{"model": "masked image model", "loss": "l1", "hidden_act": "silu", "mlp_ratio": 4, "drop_path": 0.15, "depths": [2, 5, 5], "widths": [96, 192, 384], "muon_scale": "spectral", "learning_rate": 0.02, "momentum": 0.95, "nesterov": false, "ema_decay": 0.99, "lr_schedule": "cosine"}
Rows from block 4 of a small masked image model, named by matrix and row number. Rows with one number belong to one neuron. Each number is 500 + 50 x the weight over its row's rms, rounded and kept within 0 to 999. All counts start at 0. Numbers have three digits each.
After each neuron's rows are labels from the 100 images, of 14976, where the neuron reaches its highest value: "colour at peak" is the nearest of a few named colours to the mean colour under the peak. Only what is clearly more common there than usual is listed. The data: photos with spoken descriptions (Open Images, Localized Narratives).
# fc1: MLP up (model.blocks.4.mlp.fc1.weight, 768x192), inputs 96-191
# fc2: MLP down (model.blocks.4.mlp.fc2.weight, 192x768, transposed), outputs 96-191

fc1.240:632525461550554464482574389418511526562581503461510565570470456490556464470471526515509507484548474516420433469523625462447483501549363454444396459526506556511468408522516504466477438545421557495441493493448534491410488440543509555420492460486520443551540471467554571525507388489546515551
fc2.240:490518443507533503509530451533457459497415592562452524512594443519416442556484591543536555465497490511539490468439444441493489544514527541449516504540499441469457534483468439553509457502510557481584501481490538495489615441547560517507409548459504528516501474468488510497522510590582571436
colour at peak: white

fc1.28:529488471506509448529587560481465469507515495422522518600386642567554495474538453477602474514563544539511422465527500523530527550497533479504447446474531464433532504580500393515454506531512470525410449494552447479526476599420470441537442526421574507575507421483481442531557525528522484627
fc2.28:384548409419502399494467512509473545568517491540419437586462476552486499485509603539590524444549498518539447488451352468451490500571520491421394472469624502450519472446510542519459406580459478507479412491517438511613601445552478515473484429508557589420528477536488448555500532494425486621
colour at peak: grey

fc1.407:466512512475463349531589429547543406579387434559476505485555487446522503492442526644503533575507467438473570508480462377500506470482560421402535531593455580518512524459486465597469452452445498525457452517503465620518489560387490526376472574459411507447487495425513505505519543528544472539
fc2.407:423536415480509462505512410472601464611553529479536506524481430446510477559537548484556512485545552512566500539488601462444547429466522504547616540512561465580464544370472533419546440475490524494515432474549430530583497525495518543474520471563483494530483562432473496571537517494528508484
colour at peak: black

fc1.688:460457531492536544464548440484463528526493468495451476534499455454368485487422422500476516499578540592555575509478514503465538484480477533568468434453465439578511582504579510620422581502460475542570495447452496488447485473511602547513547446453472437501490551464503577513555475516520462521
fc2.688:493466503470536569464439503527402506520473531559545492441639506483541435473471598517541526522511525607477466491481479502464425461548473497516527561528506484574584572599468482576428451506550469493523484366460539463524481465436535459524503492571670523570503501444504464486546473486499475479
colour at peak: black

fc1.608:585465502528441468500530464469554545420508586475502355454430530455463468505449478413505464433442509484569500497434427515499536509481516483488571560448477439542554496432405512474525440562528461525539523480503479498491542479561484461462530567460481392454600466449487565418534572612521560542
fc2.608:556522576534501451492490515510523437516533422505464494524523429400511586500511485500465536513490459409507481523538554425527536461510487488558514448383549503428432394525541433582348555517520602498518503500523416459500489556571530375508481511456470587552554553437495434574400458467479492453
colour at peak: brown

fc1.93:502476559476522529509504501569558516505524590437544505501577513503518390488467466579516538484479617449507480595468526544554537483509424443438586461535455568559475388425515506528448546504533513482495458462494400458464549560652539560544463580549466492610510451447418499538466539484395530505
fc2.93:526480504514439458443440521478510529480435487521498506463426490538519503498415492489484447391483477452504505509617453539445534477623514466447554508496423491489461481407583594415479514470514449422455445541516504501500504548469564512530513516574485538462549485585491536533525521518512482514
colour at peak: grey

fc1.252:575498522587469479573523493465578529543399528437501386522522561552451553388469504482477556522460493518461429495537552434601505619557363470414586518539481470464512533501428513596525607537548411443577517457480475480526567487473529576480509479554502494501512525502479518596440502516424477552
fc2.252:416452545493516456407493583525537379567516566489486563503488459468427563528543424448488482330485582526610542514526461417480512533439475433576519528453461478601478520513501446450506502548511516505458471582548503465495538583585487366515507520439478490462510473522451436431576495548463554572
colour at peak: black

fc1.408:455440494586485528549468448415417476579559455472456408429459466572498481496464421480416494408534491614529581506428551468545521544534496549516474489463513427479460515533433470542500569594466480515426571545470519450498504422536580462515592597554519557574481428496516472473411554510463453496
fc2.408:420462590468561567439429497529572463547563474463484562594614445408532460553476457543439559466546409535573495482537510486563509425533420624482403601575458520396537510483457450495518483516482541419474545460486572520525560460561623474495437443537430447421510413454466499480526546449544480513
colour at peak: cyan; blue

fc1.696:548511502530517554427391521514572477459464525476475454481578521470471508405469466441468574541565510500427440540496515442469381522565494456390526561560508511491489419579471459601447567390441484465504513494527493572502496588428520486521329528525528603497547589504549512461480511561507430536
fc2.696:488483497537510372493439492402536532561459522497559476486508534508581412517496509515365486419447482479602437396549514463410440486508566445564488410499493454409495532501476605472523476493521561479481489575473521533549472478548599462482546527482467542436497508600481492536458526417500545531
colour at peak: blue

fc1.337:492517554577542527439550474596519531388475539563448506488395489540442532448481462520545556562524615580505475562461544519548545441501506562493473503507532435495405538503491448483427537471535504491495476461426510428425484447532535531453492450450526349567558542446497556551536465557555437553
fc2.337:502626435454462521516502435551486527511472434519477502474574538476517525620428543562466479531476482473568453469435545532548407333458563486548472564549460497468447480572521431549559474612511464475441482487450545535425472540473429544363467503465529479454530566517499564510456455475512423390
colour at peak: grey

fc1.668:526484392504547516445535438447511459505411533437378378490466490510503447528568572372533553452505401469402480553505554580523627585494455514560535565552468414516373544514539591507457468521456508510577463463435501545520477518494434487568553520487580478599482446516593543515560517502484510498
fc2.668:482497471538549461442469521483524498543572575462558523541481465453408543526522540420472488521603485536406471510473562541471461479447447574469555527449560421448533584531586471377562553444547431483449404533463493499505457538505438530502558524460477530508491488509467531591461581442513479464
colour at peak: brown

fc1.170:560521507526492509561522489534461475482424502527557569518579509540468499434559526552449516600509524440474474496579473543509579507558507436481495477533502512549596527480549436469421473544575596543480538520463429474502453562556419470458605494476561400496436497431614442468519526473469472534
fc2.170:475534459556481525587633487418576523390443456469550496549496598482508434478513488491525518460535495423452412525533485512406406522522482517464556506509369493445444460392471448557506512634550501524455586531517607487476518586462568431507547516471541462519473496474542513473520459482510491407
colour at peak: grey

fc1.251:620495467479492440467492601497435544422426401618482488560471500442414502521465517497540606552495504571548492560494459389470491474521554552431464527495473473469441527501441510547555549564522570537570566495422442461475494465450490477551519548547469489492429490386530468429527447524569516473
fc2.251:554586554453530569573621414462531529527557458447560544517562496471475464495530591492410456441465563464465485620488456484457454603486461426487464531479484602486544510475420457417440496404466478496465470504577481505478516483587558466508473534567530528500424456531482533505492432543458531489
colour at peak: blue; black

fc1.281:620538542552493486427510475516442525524491472479457515467420491452611512487473501352537511480375543457466513518555479520450425559452500490481459617454464476588513437550468530541392522435541505522549468490479502479526555570553515549513388446497477514583537512501528490491516566451610541456
fc2.281:514503531513484484479362493458529426546510579496453397568423554490408426553476561511424602540528514488477386510500622470577551579469528647431481569554440558551496542502551517438509471496583520497409500490547435460507516481501555505530440445525508530510513461483414542546514539484497453445
colour at peak: white

fc1.126:429502529482471605538370467459486533438486412455372428471518560492486398500474524531527463500534594581531526476512542466437557546453500491551435590488481541379519580521489537582448494515593469456478531440489524434576450444502521551510497533427575529478461508528498570512555508491492461488
fc2.126:548589508477535451493500486470459527546469428459523464452417482455416422559473451456490469467434624438575500580515576571444511487441508499483456460520479539494472543486458507531477509531564546496503522497573488514606577492486478559478507452501617519445490452509532474523498556519396487545
colour at peak: grey

fc1.32:478535488485491554511481501557517496393431520397515439409463604512610515596511472434500553451422457400540462559488569428580502430513436551407502440492427529471558561424476532495496466507520543539516534443525567502451513527555519437543408611561508467542521536413498492579534567454536490417
fc2.32:510459407542479488419448533573465503449554533489450439435447475596514459420456474430522594463533398460557478478505365491508567533545529544504532525394550481431454548484556531530479462564430508544554603478456518546582471508398471428573557451507509558518454489453465421573434554490500429460
colour at peak: cyan

fc1.503:442501440529389429467503586457398461554476428389485491537507481420605480574458476467596511569558445521570448530514526488562502544470391525513554571574472484425491544559544568498484468502452475542455441500601531506478458404460483433533462557548536430489469564512451519476555583481531518517
fc2.503:521464476496561478507439521510527541505474498427510518523581534551488610616480504461510527522458402552460504485474472444485476468440485474473502509509418510502631461451450526566472552480507556493475463552475497619494524499462526468450540439452401450532512454490608439451522534476630566518
colour at peak: pink

fc1.387:544580507444423543650534430570469583587464516492537542589427538471509484519551564487460507514510460555391474524465516414476532551522498520536518462465471395421538517563505534569485583531420391456504517506470546522540478523487535516440484432478528546440530508505533551490443492499483521548
fc2.387:499454630494510519485482432549422494540418496441484495484588512529548522498483424559496570463489499494463542618475522553570548491487525512476519553521474571427414520554537563457489461506546564488497486434532531579633525425558499539472494504512488481484553570542532607431626450533450454577
colour at peak: black

fc1.20:497567393491475465491471543575451517555487472492570474530506445547540436515481510526500437468550484507534469445495569566594384424500485527440580576435454484474469498541368519429466452504575565457491483536568526490519405439534482581513527531497478488442459536496537529475591519474499454436
fc2.20:430494480566468516450486385504430547563431495459430542456459466538452421571423537364533473520509491530489499506587417512538449450506483542497437539451477475464481456468468481558609482425631480533514509555573501608462551536518506499488577526519506585468491550548456502552445535445531502542
colour at peak: pink

fc1.620:551533453459426532509512457471609505411529518446544466512443486540470412364539500490508475497489491555475434562529446601489539564507502474518532504490460514495475530497461520589377553548467557470442472477615601540513472584524539498426591533466540641438519457500498516572526495555510413509
fc2.620:521570495388479499475453592473560515462426446580554532512499491468483615485471606575540533608542505494436511454522568549516508540497552524506475452509512487503460515472514501538441522416514462532420517482479524517498518485588576521427500550553466427503480450505539450523595461569494551461
colour at peak: grey

fc1.4:371527457522469509610429491475476485498579529513502424477428494566517532483514531491467515395563574558543443451402592425460584443431466531518545473486480494495509496520426467502538600493467514506558449478538462425559443514564514512582496573429429347464506432506494501501426539478572453488
fc2.4:501473517548592486391390462460486536542577575522411450510424583499468465511475517569436512592413537470533541428499447474473444497482474535534500509444429552495584537508505408484481536557451464517436556458447514469497496500529524429520463565419556476534408602529461508547529475522415444423
colour at peak: grey

fc1.196:571481495574526495443456489456488382525508491550479511462505420485532414533494447457477498521503496397487509547496608502444607609512541473432573544513530533543543535531446608494510461499460501447449528427475514427535435513465532484490648473550479496545522455525513506473541491455488532467
fc2.196:610519507509506554498541533433623567545548501503472491537510579539532440507449608483566530573529477447505508345479492454540472523499516509419423426554516415463577346510511576447560447547413467421461509604440523550538505507483576401569483521497541492466537493586424588481395475497488432480
colour at peak: grey

fc1.554:555480546467542450519475517444433524446442428525564460500631574518424392514507445519430539536468408494616556477576567521430596480500573489422499491450487559447401523484442510469537591519540641544536420438517535392521433429491506438533458406418559505467578480520507497478479563580519539467
fc2.554:485554529463530516539465440490471502507571442468585573576385533495510434526568590400542429546432487566516559416485523481564441497470453548512559612541518490500519403498537516450439399468543439499541477527413492490508497509528466544526514575442482572458467557516555558498374526487479521542
colour at peak: brown

fc1.445:553407492526504580556481522565514474520551380467353470499437437491525405515501543564547556504496493426519468451417547471566474487475451541462533548495507401464458543461518413525526445601519558576500501525431441470547560563435504603477437533430531621552507486503488617474448414487479421573
fc2.445:616450483507608467468457498576424525523478531479478548518461531441443421589470429467412567499526541451495479525491452460472567468358450574476447571428527611427472536449513405471543505505591478460500488481558468577495508492512452534488522511571430531552564437578530481507620584520508459487
colour at peak: pink

fc1.722:387575475570545501499474480455436510470521481512503453512555571550472523527462480432522441479454585440483422417434475432537582515435459464535493515552546538525506450404537450473504464469481480551569366564572480497529374546518441491520393508469581518516448510487457528504614554492511473488
fc2.722:606559552542514451558519394509440465589534497491432431415465443443568444527525541440551536510549456520480492428443495480480465574582439637457529452428514451482503537397447517453482443538470532516501592592572495487500494542472509449474533485457469530458573418456524472510481457588455397519
colour at peak: grey; pink

fc1.169:649475419563539527573500570555476387511399515530476437523545572472435523598477507470506505474509452494588508599525504554495472545516436425533522605520496554533478489539487486514511520472488434515422495533607470483443565501444538436425579451496447557479472501495528601456479613462549467434
fc2.169:572547540455455524529546555462530487510558374495474503454541487457411552353496559525505528535517489536624475487434467514419519458506502575425518555457430501478453461567466466544521463511485438476472472437440496486449562503451477569418534494517548485583437615512527612502510523468496504510
colour at peak: black

fc1.209:495543522523406549522437605593500570444576449471505480505479609466531476524459506465539540564422494475492529532529459511515465456506494484533568550603503529526482494489543497501450486504620555537531506447570444432556540474568424559521513504424415438434442461569462403434530383369511509497
fc2.209:450484381478474479453468563459482438543529471515489512507462519492408509423493542561542481489548530512532531576589455453455430546515495491386504447636475497575483523423519560467457432563594489464509519527479575542545517501491585406434469438615348509562583519463550474555592499461550528502
colour at peak: pink

fc1.101:514485523460543461611558551425437473469494552468579449552513562433603471486458515523497470511439515588494494585497527512422569464433439401532466420584474503473452438509527431539480475451504537491561511490517425514491474601500447564581584453527461455560472512554446500473559503436453560470
fc2.101:454465464513569463513528319488503431551484544477507510518501448515622401513594452488475448388492543422531508396514480424516542477469554492533494481559557482555512411552581490523510484516528559443536447538517500488430445534535446431589464467457418457486477481404527573473425533557579481481
colour at peak: brown

fc1.512:546461586500455581511471568480437515482470554552515452573532461432535490406464517533433473532478532500650571479573475589457475481459477447481582569466479567501468493496426494414582458530415436512540539432530512494467465495502472545512554537485471538644584455504508591521545486473501531494
fc2.512:519469557521538526612448557549404464402530392489439531568514463487397509558613479496551483490474516488463478456440457480494505462461428617506442495574510451508465474511460494634522494474480498472533553535457549483542479515459459463483554557575440397486513472487512378474556571552424478528
colour at peak: black

fc1.339:445586556556496553542512465388484483501454479472542472477498583523518453415462513511463526463474497417507531559558567517530509542456523474431459551516538497490519489519536486572467440512402480489517564543559455518542492535588579487494568604575479519542589416423621548454486516514452512424
fc2.339:507438512629468473502423553469445571447448501506498485514539377531425475476523517543507493442493566446530424547544519466512537493536527526483513442505575546529530460444499610471459483479517493596501523422542580492514477451491535466478499379523501528538473466500526529578418567544600472462
colour at peak: cyan

fc1.622:516471556525481550465506482497435431480494462489475491440481565571512522522499453493478593458526465460474551444524456501463533398559514579511464512573514403497520522484506461544470474554498430562566528405496468522416470446453552578509455536464420521531591436444532586465510464545502479537
fc2.622:526536471473520513497429567530511507564471417488575565530555489444463523485492501497447516472545522389566554468533451497522467484462389618455445540498462524535445468569467552554449405420501583540411465515464489591453457487533581541511609573526588498543514428490488500581560409486448495447
colour at peak: brown; black

fc1.618:549458485528464517543581552548459540524587465519468521523452491448536472433473431547488553500530557541498428474452514483497528477529455503430433507434465486580502488484411573546503518425477516514470489561479439486483474467395447523549550490480514544538506457610500517466519529519577479590
fc2.618:466526482474544417523526525554542465501507515530542508461515434458531544421529537523447548466570468464559512533419455428460446501467547494500433551421561547475524491485489572523509524372446421547490521518499496603434471511507445450518487505478422583464507513587499492560514532535566530445
colour at peak: black

fc1.505:611486463494465535501586490489502486542527493380512495446579445498541515433453563402496468572463434571506523469567512594622483411509432478553397489529498521474467502412474545444520506564570516508407545499481381431473568491484451532537430500509542447530537476595467544526515531510560507467
fc2.505:522464482427476529520476533530502533461615461522455378566411520520422563514443503452563540580546489525426588401456537468506529544466424499532469513506469518399588467456530499451457534533599519513527496462463539476551456507451472509559500493511451551508418504406509556574465539560490466525
colour at peak: brown

fc1.220:469527485557544523485477583470485550458530454531427453617454601469588500446479489436448395492521505548461531497499487513587529561495432532413548507578489470505524492581538450461526449512463464496466473442511564543494626561506502479477472483466481465555576487508462547524516553545493456488
fc2.220:437587497532439581516611542451504490592558481502407453547487530550526498462525476477540408494501563485470570470517547407424530579543534509510465440497564472604497500569473534518505442499551536486475447427473461576443535479564526401457550401522488459485553491490573508513459548523460528481
colour at peak: black

fc1.373:460544501443447483524537489522486570572625503440506473575498469452548403512549444511473485465667405483457559422480550578571532444537493448521509503468458507422460477500448498565567590518555456488488481551530494537506438415442398453487515485500492517462450485469504488553465431573470420541
fc2.373:498537401486522529508473481510536527475394524439455549432552458484526457441411534494498540407470537596423521549538498458482532537562426528508476458440483515583481553550519490483522549534463419547507436544498550495566528476466459446510579476582506529461475525448485564517575536416543554532
colour at peak: grey

fc1.92:528609509511601544515477386462498529412493529533458552421482561463563547480455476335464520508474545479500491448618521525449483517444508492524508476432515471476574414430482568503472497538436493509495481547469455447503481485523458519471524512520522571566477493508487552440515422446506464487
fc2.92:584634506440559509441401392494515533421530539448543518446495503425467390467466443561431544553501525445504548437472467486446486547497429440477507501506554584461549458502476462500502523527421500524584451482537452571554442555584547496529567419402419524554557554562506455482485451617576434481
colour at peak: grey

fc1.65:522552509511441463560499493531481442579440467494488525527577506471424563520481423518533481557543458499519536563561517464520491514381533379566488397455454535481505446449486529561513510499509469518421474538456541401565528534552475561445502543481538451522517591614558458562561523540528523519
fc2.65:444558650508509478510576442435512482485543488490430482409498579494502557564449481523472478545518572551599461517408598500555529442506488564514471477529504474476501535488546503504451466577453494524468545467513456547457534448504559545427547493489427488515519527459415588574529408490471538570
colour at peak: cyan; blue

fc1.314:492443448489464536465415553499522481532483524506391533567443508485550441493504468514542579594560517518459582502454460503494513542566494452494587569445457461479508487490572560514572505479426450576582528504514535465486499441413534575457490503518617560548511424423571539474487468491573399482
fc2.314:525502446468494510450546482558443512528555428493473565463510510407469438526531543536458562515526408523400423552442553459534498464473460562555492487469551497523407599540490567570553571520572459421475483498503506496566505458469417536516461398499564518491494466431505493467579506533487533567
colour at peak: black

fc1.609:544478548443463538467486524565477456592545463468499491478523552554481429428461590433464486463536562527436527506531514562493497413398527475520513545371489544504511499583498505509556450501488549453552530449522539468466538518519600477436549546459545456409531501490542586544564506495441513475
fc2.609:553506654508484450551519496519570526520470498431536537543468435584493484526527513480542594594522481533387489419474511517592584448522557471512511496468459531514535531523419552436463435534450437504469436477428486536526524589571433500534515480461510441518543479614494520526558425600418528512
colour at peak: grey

fc1.689:471507493554416377528537498477463519504566507506586450519546463442515490509453507534446539448472565538424505487654485503463567566440590543469499510525554481422492481496545528450473489495477535563496489520556569494385519591517427442532457492472509467523437480587559548541584486552444526548
fc2.689:438549420539464481537523524543478382472511510524472527455468490403447440557571572582492535468588482485469505607443483432489541586622520474543427453529497597503521523594453552503577471550447458358457477546566555438594541465485459462477421493579446534548569504480479425566505508522482523584
colour at peak: grey

fc1.414:500450511447369441518487373517551428506494546490524375498574491455444492529450540547463503541527444489523441509493486521542409485509560461462505512409380493573610493484450469539431455524462500481428516392549481485443490583550558582464564381470584501403472536493448533538465512563476485490
fc2.414:487493455546470459449499453497538493426516514545556506479462563587398477491470565509468431480467471551451459558550504422468568506468547569524556568504459413588359600532492520467550551584465468551494427557505480527477493458536465549489508462437525476536450525457515479474468512492518575461
colour at peak: black

fc1.301:535557460578470588471514487506556438519521471530487528477518434431488422460520565508440482515456526604498553641548520457476436415533465490451379527533472503500457563509529507553441530517448550527540544509504411491468554429517507537594373456597512428520530517484481559504537466510533472502
fc2.301:570495461474565463511473472498467474413545524503474514519485472581329532498533465476508509519518454516553430538520498505541479611564568450553552463444476469438497500434524566512547567488463467572472485441521579485558557555548398463522402547471494484524531538547518516575562485441541595476
colour at peak: cyan; white

fc1.75:461437528579557550443499491431514445391525472548450465439473521493478522420534454492514503524469579467518531537584516537458572422579406455448409555605543494436424488477443477514476466437562421521543494420504520515364514497449522489477394462480510458466490505527529497571564438501547445434
fc2.75:510500452449441538553531499473503545509501425513512490454501445453537493543523499543419570467445529489503479456423483468517515553582498382479478392508506496557522462442384562461493509557556462572497497486398488485534501454607547550474553507514557467468447458428526475541565606497554540461
colour at peak: grey

fc1.547:477441531505482400477478483466526606543487427454456481478487613542488558500421460551487533509537516482537435515513516394547466586505522455483504461508485520594450469470522544517508419441491455493475472510533451419450523449491436548468539498558360447467490559423465505538575494500500510490
fc2.547:511467501575462545478475525576428543531398391482561540618592572495515524512552513570460466505440514521456538530616574420470530505478372470542503515496492525448482444528548586472464545546457431410448468507530383472489488534505520449541525541490487622457497512522529411566499576522511528459
colour at peak: cyan

fc1.469:525514470468519461537440499472475593458433514522431584556490515484504482471496456358438562534512489497534468508535471531469509453467464476392520554509526469524501595445531532547562408519477485529540640524547545466474477526530496522467517563504447481625580468452481505448588484471503503485
fc2.469:492487423493417506422549500598473501507525499513480519583486481507443488458439617517486405511563454501511480516496492507528609488438506530377567574558485585503545500512515495520402592548487478484529513579522562579464601534515481504449486505473415516478419528472454457601552490458530445466
colour at peak: cyan

fc1.393:528466464520451584452567508523521469481529480560484472483445510428490541428460402490544513528499548436517479488420509498479455464545503448483469515479408462498513491470465529568493479456418545533459457514550463478464419448543463522511529478549471617512608467600508610502532520487548493509
fc2.393:486447565451465444568528561538517425488527538517523482549512407479452595478551541570490542519534450501493557523494431501410459444454522486507431586462529507550452434508557549587483434396543497589479600497529506537464533470555450503559495522444552536492454569524586482456573551474596571541
colour at peak: black

fc1.80:489411569354495447534503471570446390467492393558457485528414476541520518519547519444583516497440494571482460526519643527459483446406489457480484492455461522542515554540467502568603554571431580536444516490415515535478553541592484513445507679441490518512503568537531494487505533609512520475
fc2.80:474444428454519489507485513484609533521449572529518557566581472442568542468548463544484443426449453481643581429511455469504371471448463470469454487534528532576508539581570551623457390477551549506534473494429440568551492423483454474572409478462537517516519511503485486476472399494508488438
colour at peak: cyan; white

fc1.515:433480439407537437543544479455480503440540419498482502492563492496476477501461495476451549540482525495511514550471601482540449503532362515503522602581515503489528524558534557561472521598395474466538463485504630412457407565493520446494515453525500455558575500605423425488506493504494413529
fc2.515:513473506544546516489533493463373543510496531518540494494488453542446559546493386483493486487454483587501528448478425616388553514440458514533511560526449583466435453467498543542403473552494528623504458618433493546551503518519530501518477516494476526450490569511418496560449537461517484462
colour at peak: pink

fc1.327:483516427414488481505577433516523483449577447546548446513504498457460453516598468481481503579521434565589568510512558421493440442548525428473413443547417514458478537476522490563502438610538530508488425410539491535525509512479515528456519507465502496638566436534520516492551368585570453540
fc2.327:541544501463430520448494512478495487466485657516506535540475556538458473522552529578453609489549491442513442537433456497588496463539530518547526546456505525415413497519543492476498477389500591453500467582533456558548522520507543498431515474458467531562473514491479494661509602578553593623
colour at peak: white

fc1.102:556469475544458464496484463393541533445497531470382462528513501522410574542444506406542500489550505518402399584546562509447496543489558474458468591523430509570423464491536530485538554521411473447465567446521426518546496600471563542506456478484597442529439502493399521542515491464509373510
fc2.102:430507496457533518398587612476518501552434565471572444464502598499434492501538405499532584525539444516612463511574486576480474480541469562428569439455456435487530531490524517435514496515500393443429498482510464510593463546517479379502523576454527512539512506476443431456566490534456484554
colour at peak: brown

fc1.596:543548488585491577489508473492500540480459433567460515417523458590469571499467419520521561469506543545461499512556451462518543506513528585493510502477531510597490495489551464569514461565526541533529522426588466444509558464540407456363459486463526582503538524576578430485541447515580460473
fc2.596:604582538522488499603482595467599474467587465407500388481551507478495534542478488487440545465477475497455549532459551549519450473506503481490563475576546502540419462480423515555531477507528513501510482548435442496511501432479553598538438573400518429462539546408551473478504534519507488576
colour at peak: blue

fc1.253:515482489495511462598475449506586431601426499534399489488488480443482473531512543435526540487513470546517529506466531570495552545515469462548406498590468471568433432480565501581501541517481447506414468460518478485600568586428505466600488424481512604568494512428415495502497473502427560527
fc2.253:543556586469566545509529507506553544471410587466455495472525541566486492425521573422514474503563537354528596481514493460512472475440481485517430487399503570512533477448420560490513519442451446553553531503528463540431525480552546479481414537507459576517483614518534400369470548430476463509
colour at peak: black

fc1.435:417529507623507464527591456526445560399575500517585421533524548551529481401550578477517495508449557517509529441472518471567533516401489494445550579515527509531536459425564519568460444563549411516518522471472466569506479496460444564571475469551522513444547509447503502414595528500555536489
fc2.435:575509435510448524488484493435506531539496494476399466391480529628529495542515500463454533430499450467528460550520530536481469444527494490496513458457529519579487451600495539637577442573481513383479551549530515432553553562574556494426539457481398457528539526482519553518580488465446488568
colour at peak: black

fc1.683:502454472509427399526424500525538496452490574554498553446560445615471482448398523472497585516454634354522441485514497528553489459537467504526474532573421588581542446585463465495625476529459522513509575503505521520514569519430440432468447466509511450447510483447461483423541484491487564521
fc2.683:509580524500492558531497467563540461498457367553559535475529532460541526490467518429399464451528473536580513492469473601487388509522489491461464523497462466476511487507330492543539532555471415537553528467473490460520516521451602447549489482494543447548544543450415446524549539513490584493
colour at peak: blue

fc1.333:477453464391515544511515356469574496526514474566546421579516489471468549520519463529532551647560518358501473512505544415440478470496508447507479566498549487524441502468524464593562574425456428510569540513433498519530501506460494446471443539502470512440429569523435466461538555538519488480
fc2.333:390569466557497492484477622454507510407434576359514515517489467414511490475504501568465477505480515502452503509465484559517483494553507481469534474510517531471604563502450448531506460495548477512550440516551450477520509586399547555601449522528445556546425401487506386472540477407532520554
colour at peak: white

fc1.64:576555401577498469483461601517597476537542529528594499510475507538551524501507500531531535558491539507486454533528494470498498542447472594549459478531584406540425448555416495481437481469428541597521518498598510403542520559542524604534461493526483534460469504473457506469449487478519475462
fc2.64:489441544573535426516523571526401554548485544485465535420469506457436529601537569522526519480577522430367479535464516551516554541525462494454507571512387512470549499481454504451509483546485482490556543517493532526572477495450480429504475420539412577403498477475426557503616483515627553499
colour at peak: black

fc1.202:498508538485541491605518509557499502449513552430428514395512497467445481431425497478512519509563506472450501507515580529457512567489503540476575393522462532554403490527457499549493471435398565594522481461524456449435494533401491475420523460451519448526500608514620556510518571555514475624
fc2.202:455463388589544520542458419482569608441472525579550550508595472551526389487562567552506491494439557525551495437527465490467511465424544496536520504432515406579460468419518487469484470516518417518469465545590464513493450487511578467445510582460519523486484455584437523503427538500566579462
colour at peak: black