A small masked image model, trained from scratch.
Model: arch convformer, activation silu, patch size [2, 2], depths [2, 5, 5], widths [96, 192, 384].
Training: muon at rate 0.02, 19900 steps, batches of 128.
Rows from block 2 of a small masked image model, named by matrix and row number. Rows with one number belong to one neuron. Each number is 500 + 40 x the weight over its row's rms, rounded and kept within 0 to 999. All counts start at 0. Numbers have three digits each. After the name is the row's rms in percent of the matrix's.
After each neuron's rows are labels from the 100 images, of 14976, where the neuron reaches its highest value: "top examples" is what is common among them; "patch colour" is the nearest of a few named colours to the mean colour under the peak. Only what is clearly more common there than usual is listed. The data: photos with spoken descriptions (Open Images, Localized Narratives). In brackets: how many of the 100, against the usual share in percent.
# fc1: MLP up (model.blocks.2.mlp.fc1.weight, 768x192), inputs 0-95
# fc2: MLP down (model.blocks.2.mlp.fc2.weight, 192x768, transposed), outputs 0-95

fc1.105 097:507498457512484561526447528523562443553464553535582519556441501553509561509490522481489460439497514513448495475452497504550505410451523530421505506431427515542502519518490561558469505582446536522457477506468488482494463461518507558516488499529563540501517461436485502525565475557526472487
fc2.105 093:520439424531493517499502465458521494501456451513493493552475502521517519496574495505444495483482510405538497454443484453452559467457552430429506482523497601537565507498494504558516492506456463459425494509515486498463548509543527508536505516501502529479496433524543502515563479443516440502
top examples: text has "sky" (59 vs 24.6); text has "buildings" (28 vs 11)
patch colour: cyan (28 vs 1.1)

fc1.608 115:491549524500479580495481540571530484508526611459448497532550523533471541511489491506483521501473486541512535514384491558488450546477430458512481517462461511498477499483506495502516519530497556543466466499512467517500514516492485443486498510520570530533545434502546494439497467604463468457
fc2.608 114:547480469481447535537464495530523471536488476427507527521614464452478519461510433467446467532491442549547564578438451567471475515556433511505479514442514485529532497542547487528513456545533547516500464553500563550471422432489468467474499468481491497606470514455495531510540411516557493469
top examples: text has "sky" (67 vs 24.6)
patch colour: white (44 vs 6.1); cyan (29 vs 1.1)

fc1.395 052:500576500448451504485545459486431510546491474517518482581497526487480482482442493513545490491485521496498439453474512498527528512467481506491496421485522499509501510467522532599535472463470534515483473505457523482518519578481474576529511479508518544549477470445511510461571531492492452485
fc2.395 054:548563485454508530509566484477425483589509414536511461459544417517535583563466549500507538518546501592460456515494460475505497537457448480492537474490558510514480500467480469580520464487471483528384530542507494527476455509485540490393578495553468507470505453461528459481457520526499517505
top examples: text has "sky" (71 vs 24.6)
patch colour: cyan (53 vs 1.1)

fc1.716 103:435546481578569573518553428570441529502549487522516458513490521533548534461463476488455524561472470486504475451508594540569501487444541522485460472460469502474583571532491455464497457550523467535479519493447536488455499439464607463498453464497535489516521476510554493532544467449485562555
fc2.716 106:473574547550446445509449486524553535526542492500479468502526448500460451471495423470459480474500483477514494460470516500536477486481567517470512476501492449466573583507561463465492482508496500481524525564488540490532467534525564500509547494455477492553531453510418472503590477405467558477
top examples: text has "sky" (55 vs 24.6)
patch colour: blue (66 vs 0.8); cyan (28 vs 1.1)

fc1.419 107:575598502467513538523442531512513497423460422495505439631492444471545472496564543484589592469481542506487548502435555424548506500434501443515489521452523493467549474523511474555524621514461547512481501533504524481539476500468544456451435478477519525444509498472484486494499522429484512476
fc2.419 108:526561478515574501556526494547541462473484407493506521530477483501461456466547465470451525460484540416497494489454528411507487553554492458458507494436493470530479461548512543470502570548489600501539457550472539557515518539425585467535545508476518499523510539460476585574502462494469547547
top examples: text has "wall" (41 vs 19.9)
patch colour: grey (79 vs 35.2)

fc1.372 104:509494477477489526545486519428518533478435473461499510564465525495550445514522499514459426545498511459520441503558601499572513450471503531508493502557502475464479487510512501460463483486522496487498523419446463570537457519494505466522472474506447440438545525427510437517510432464506535497
fc2.372 105:524467520499514510477543496500459530505442534497511535555522447502493552430490522482442446516468515521454514487515473519508585553487484583477515412532481460519459437531479472495442481553557440522511475560465450554568540454442484494535463470535451468506465499452508545492475485557529480486
top examples: text has "wall" (46 vs 19.9)
patch colour: brown (65 vs 31.5)

fc1.198 092:575517533473488560474524473561513489547560508556494516623583548522485475478514512497415509490468417507515508504529525442523441493521481544514521449454512587564490396487536440521491518482496517497505468468510546511501489595563460470457541506539539539511566469503509492454586488443557484498
fc2.198 097:511479487465508598522492542508512393543516483577514569524541507540473531430483486489494468491576508513508503523495549392559502495520526485570490525444541517502482457596493408530554477567428501477459538465463507542477524494531471493457534508563491486445445475513553484481524515486467553444
top examples: text has "sky" (60 vs 24.6)
patch colour: white (54 vs 6.1)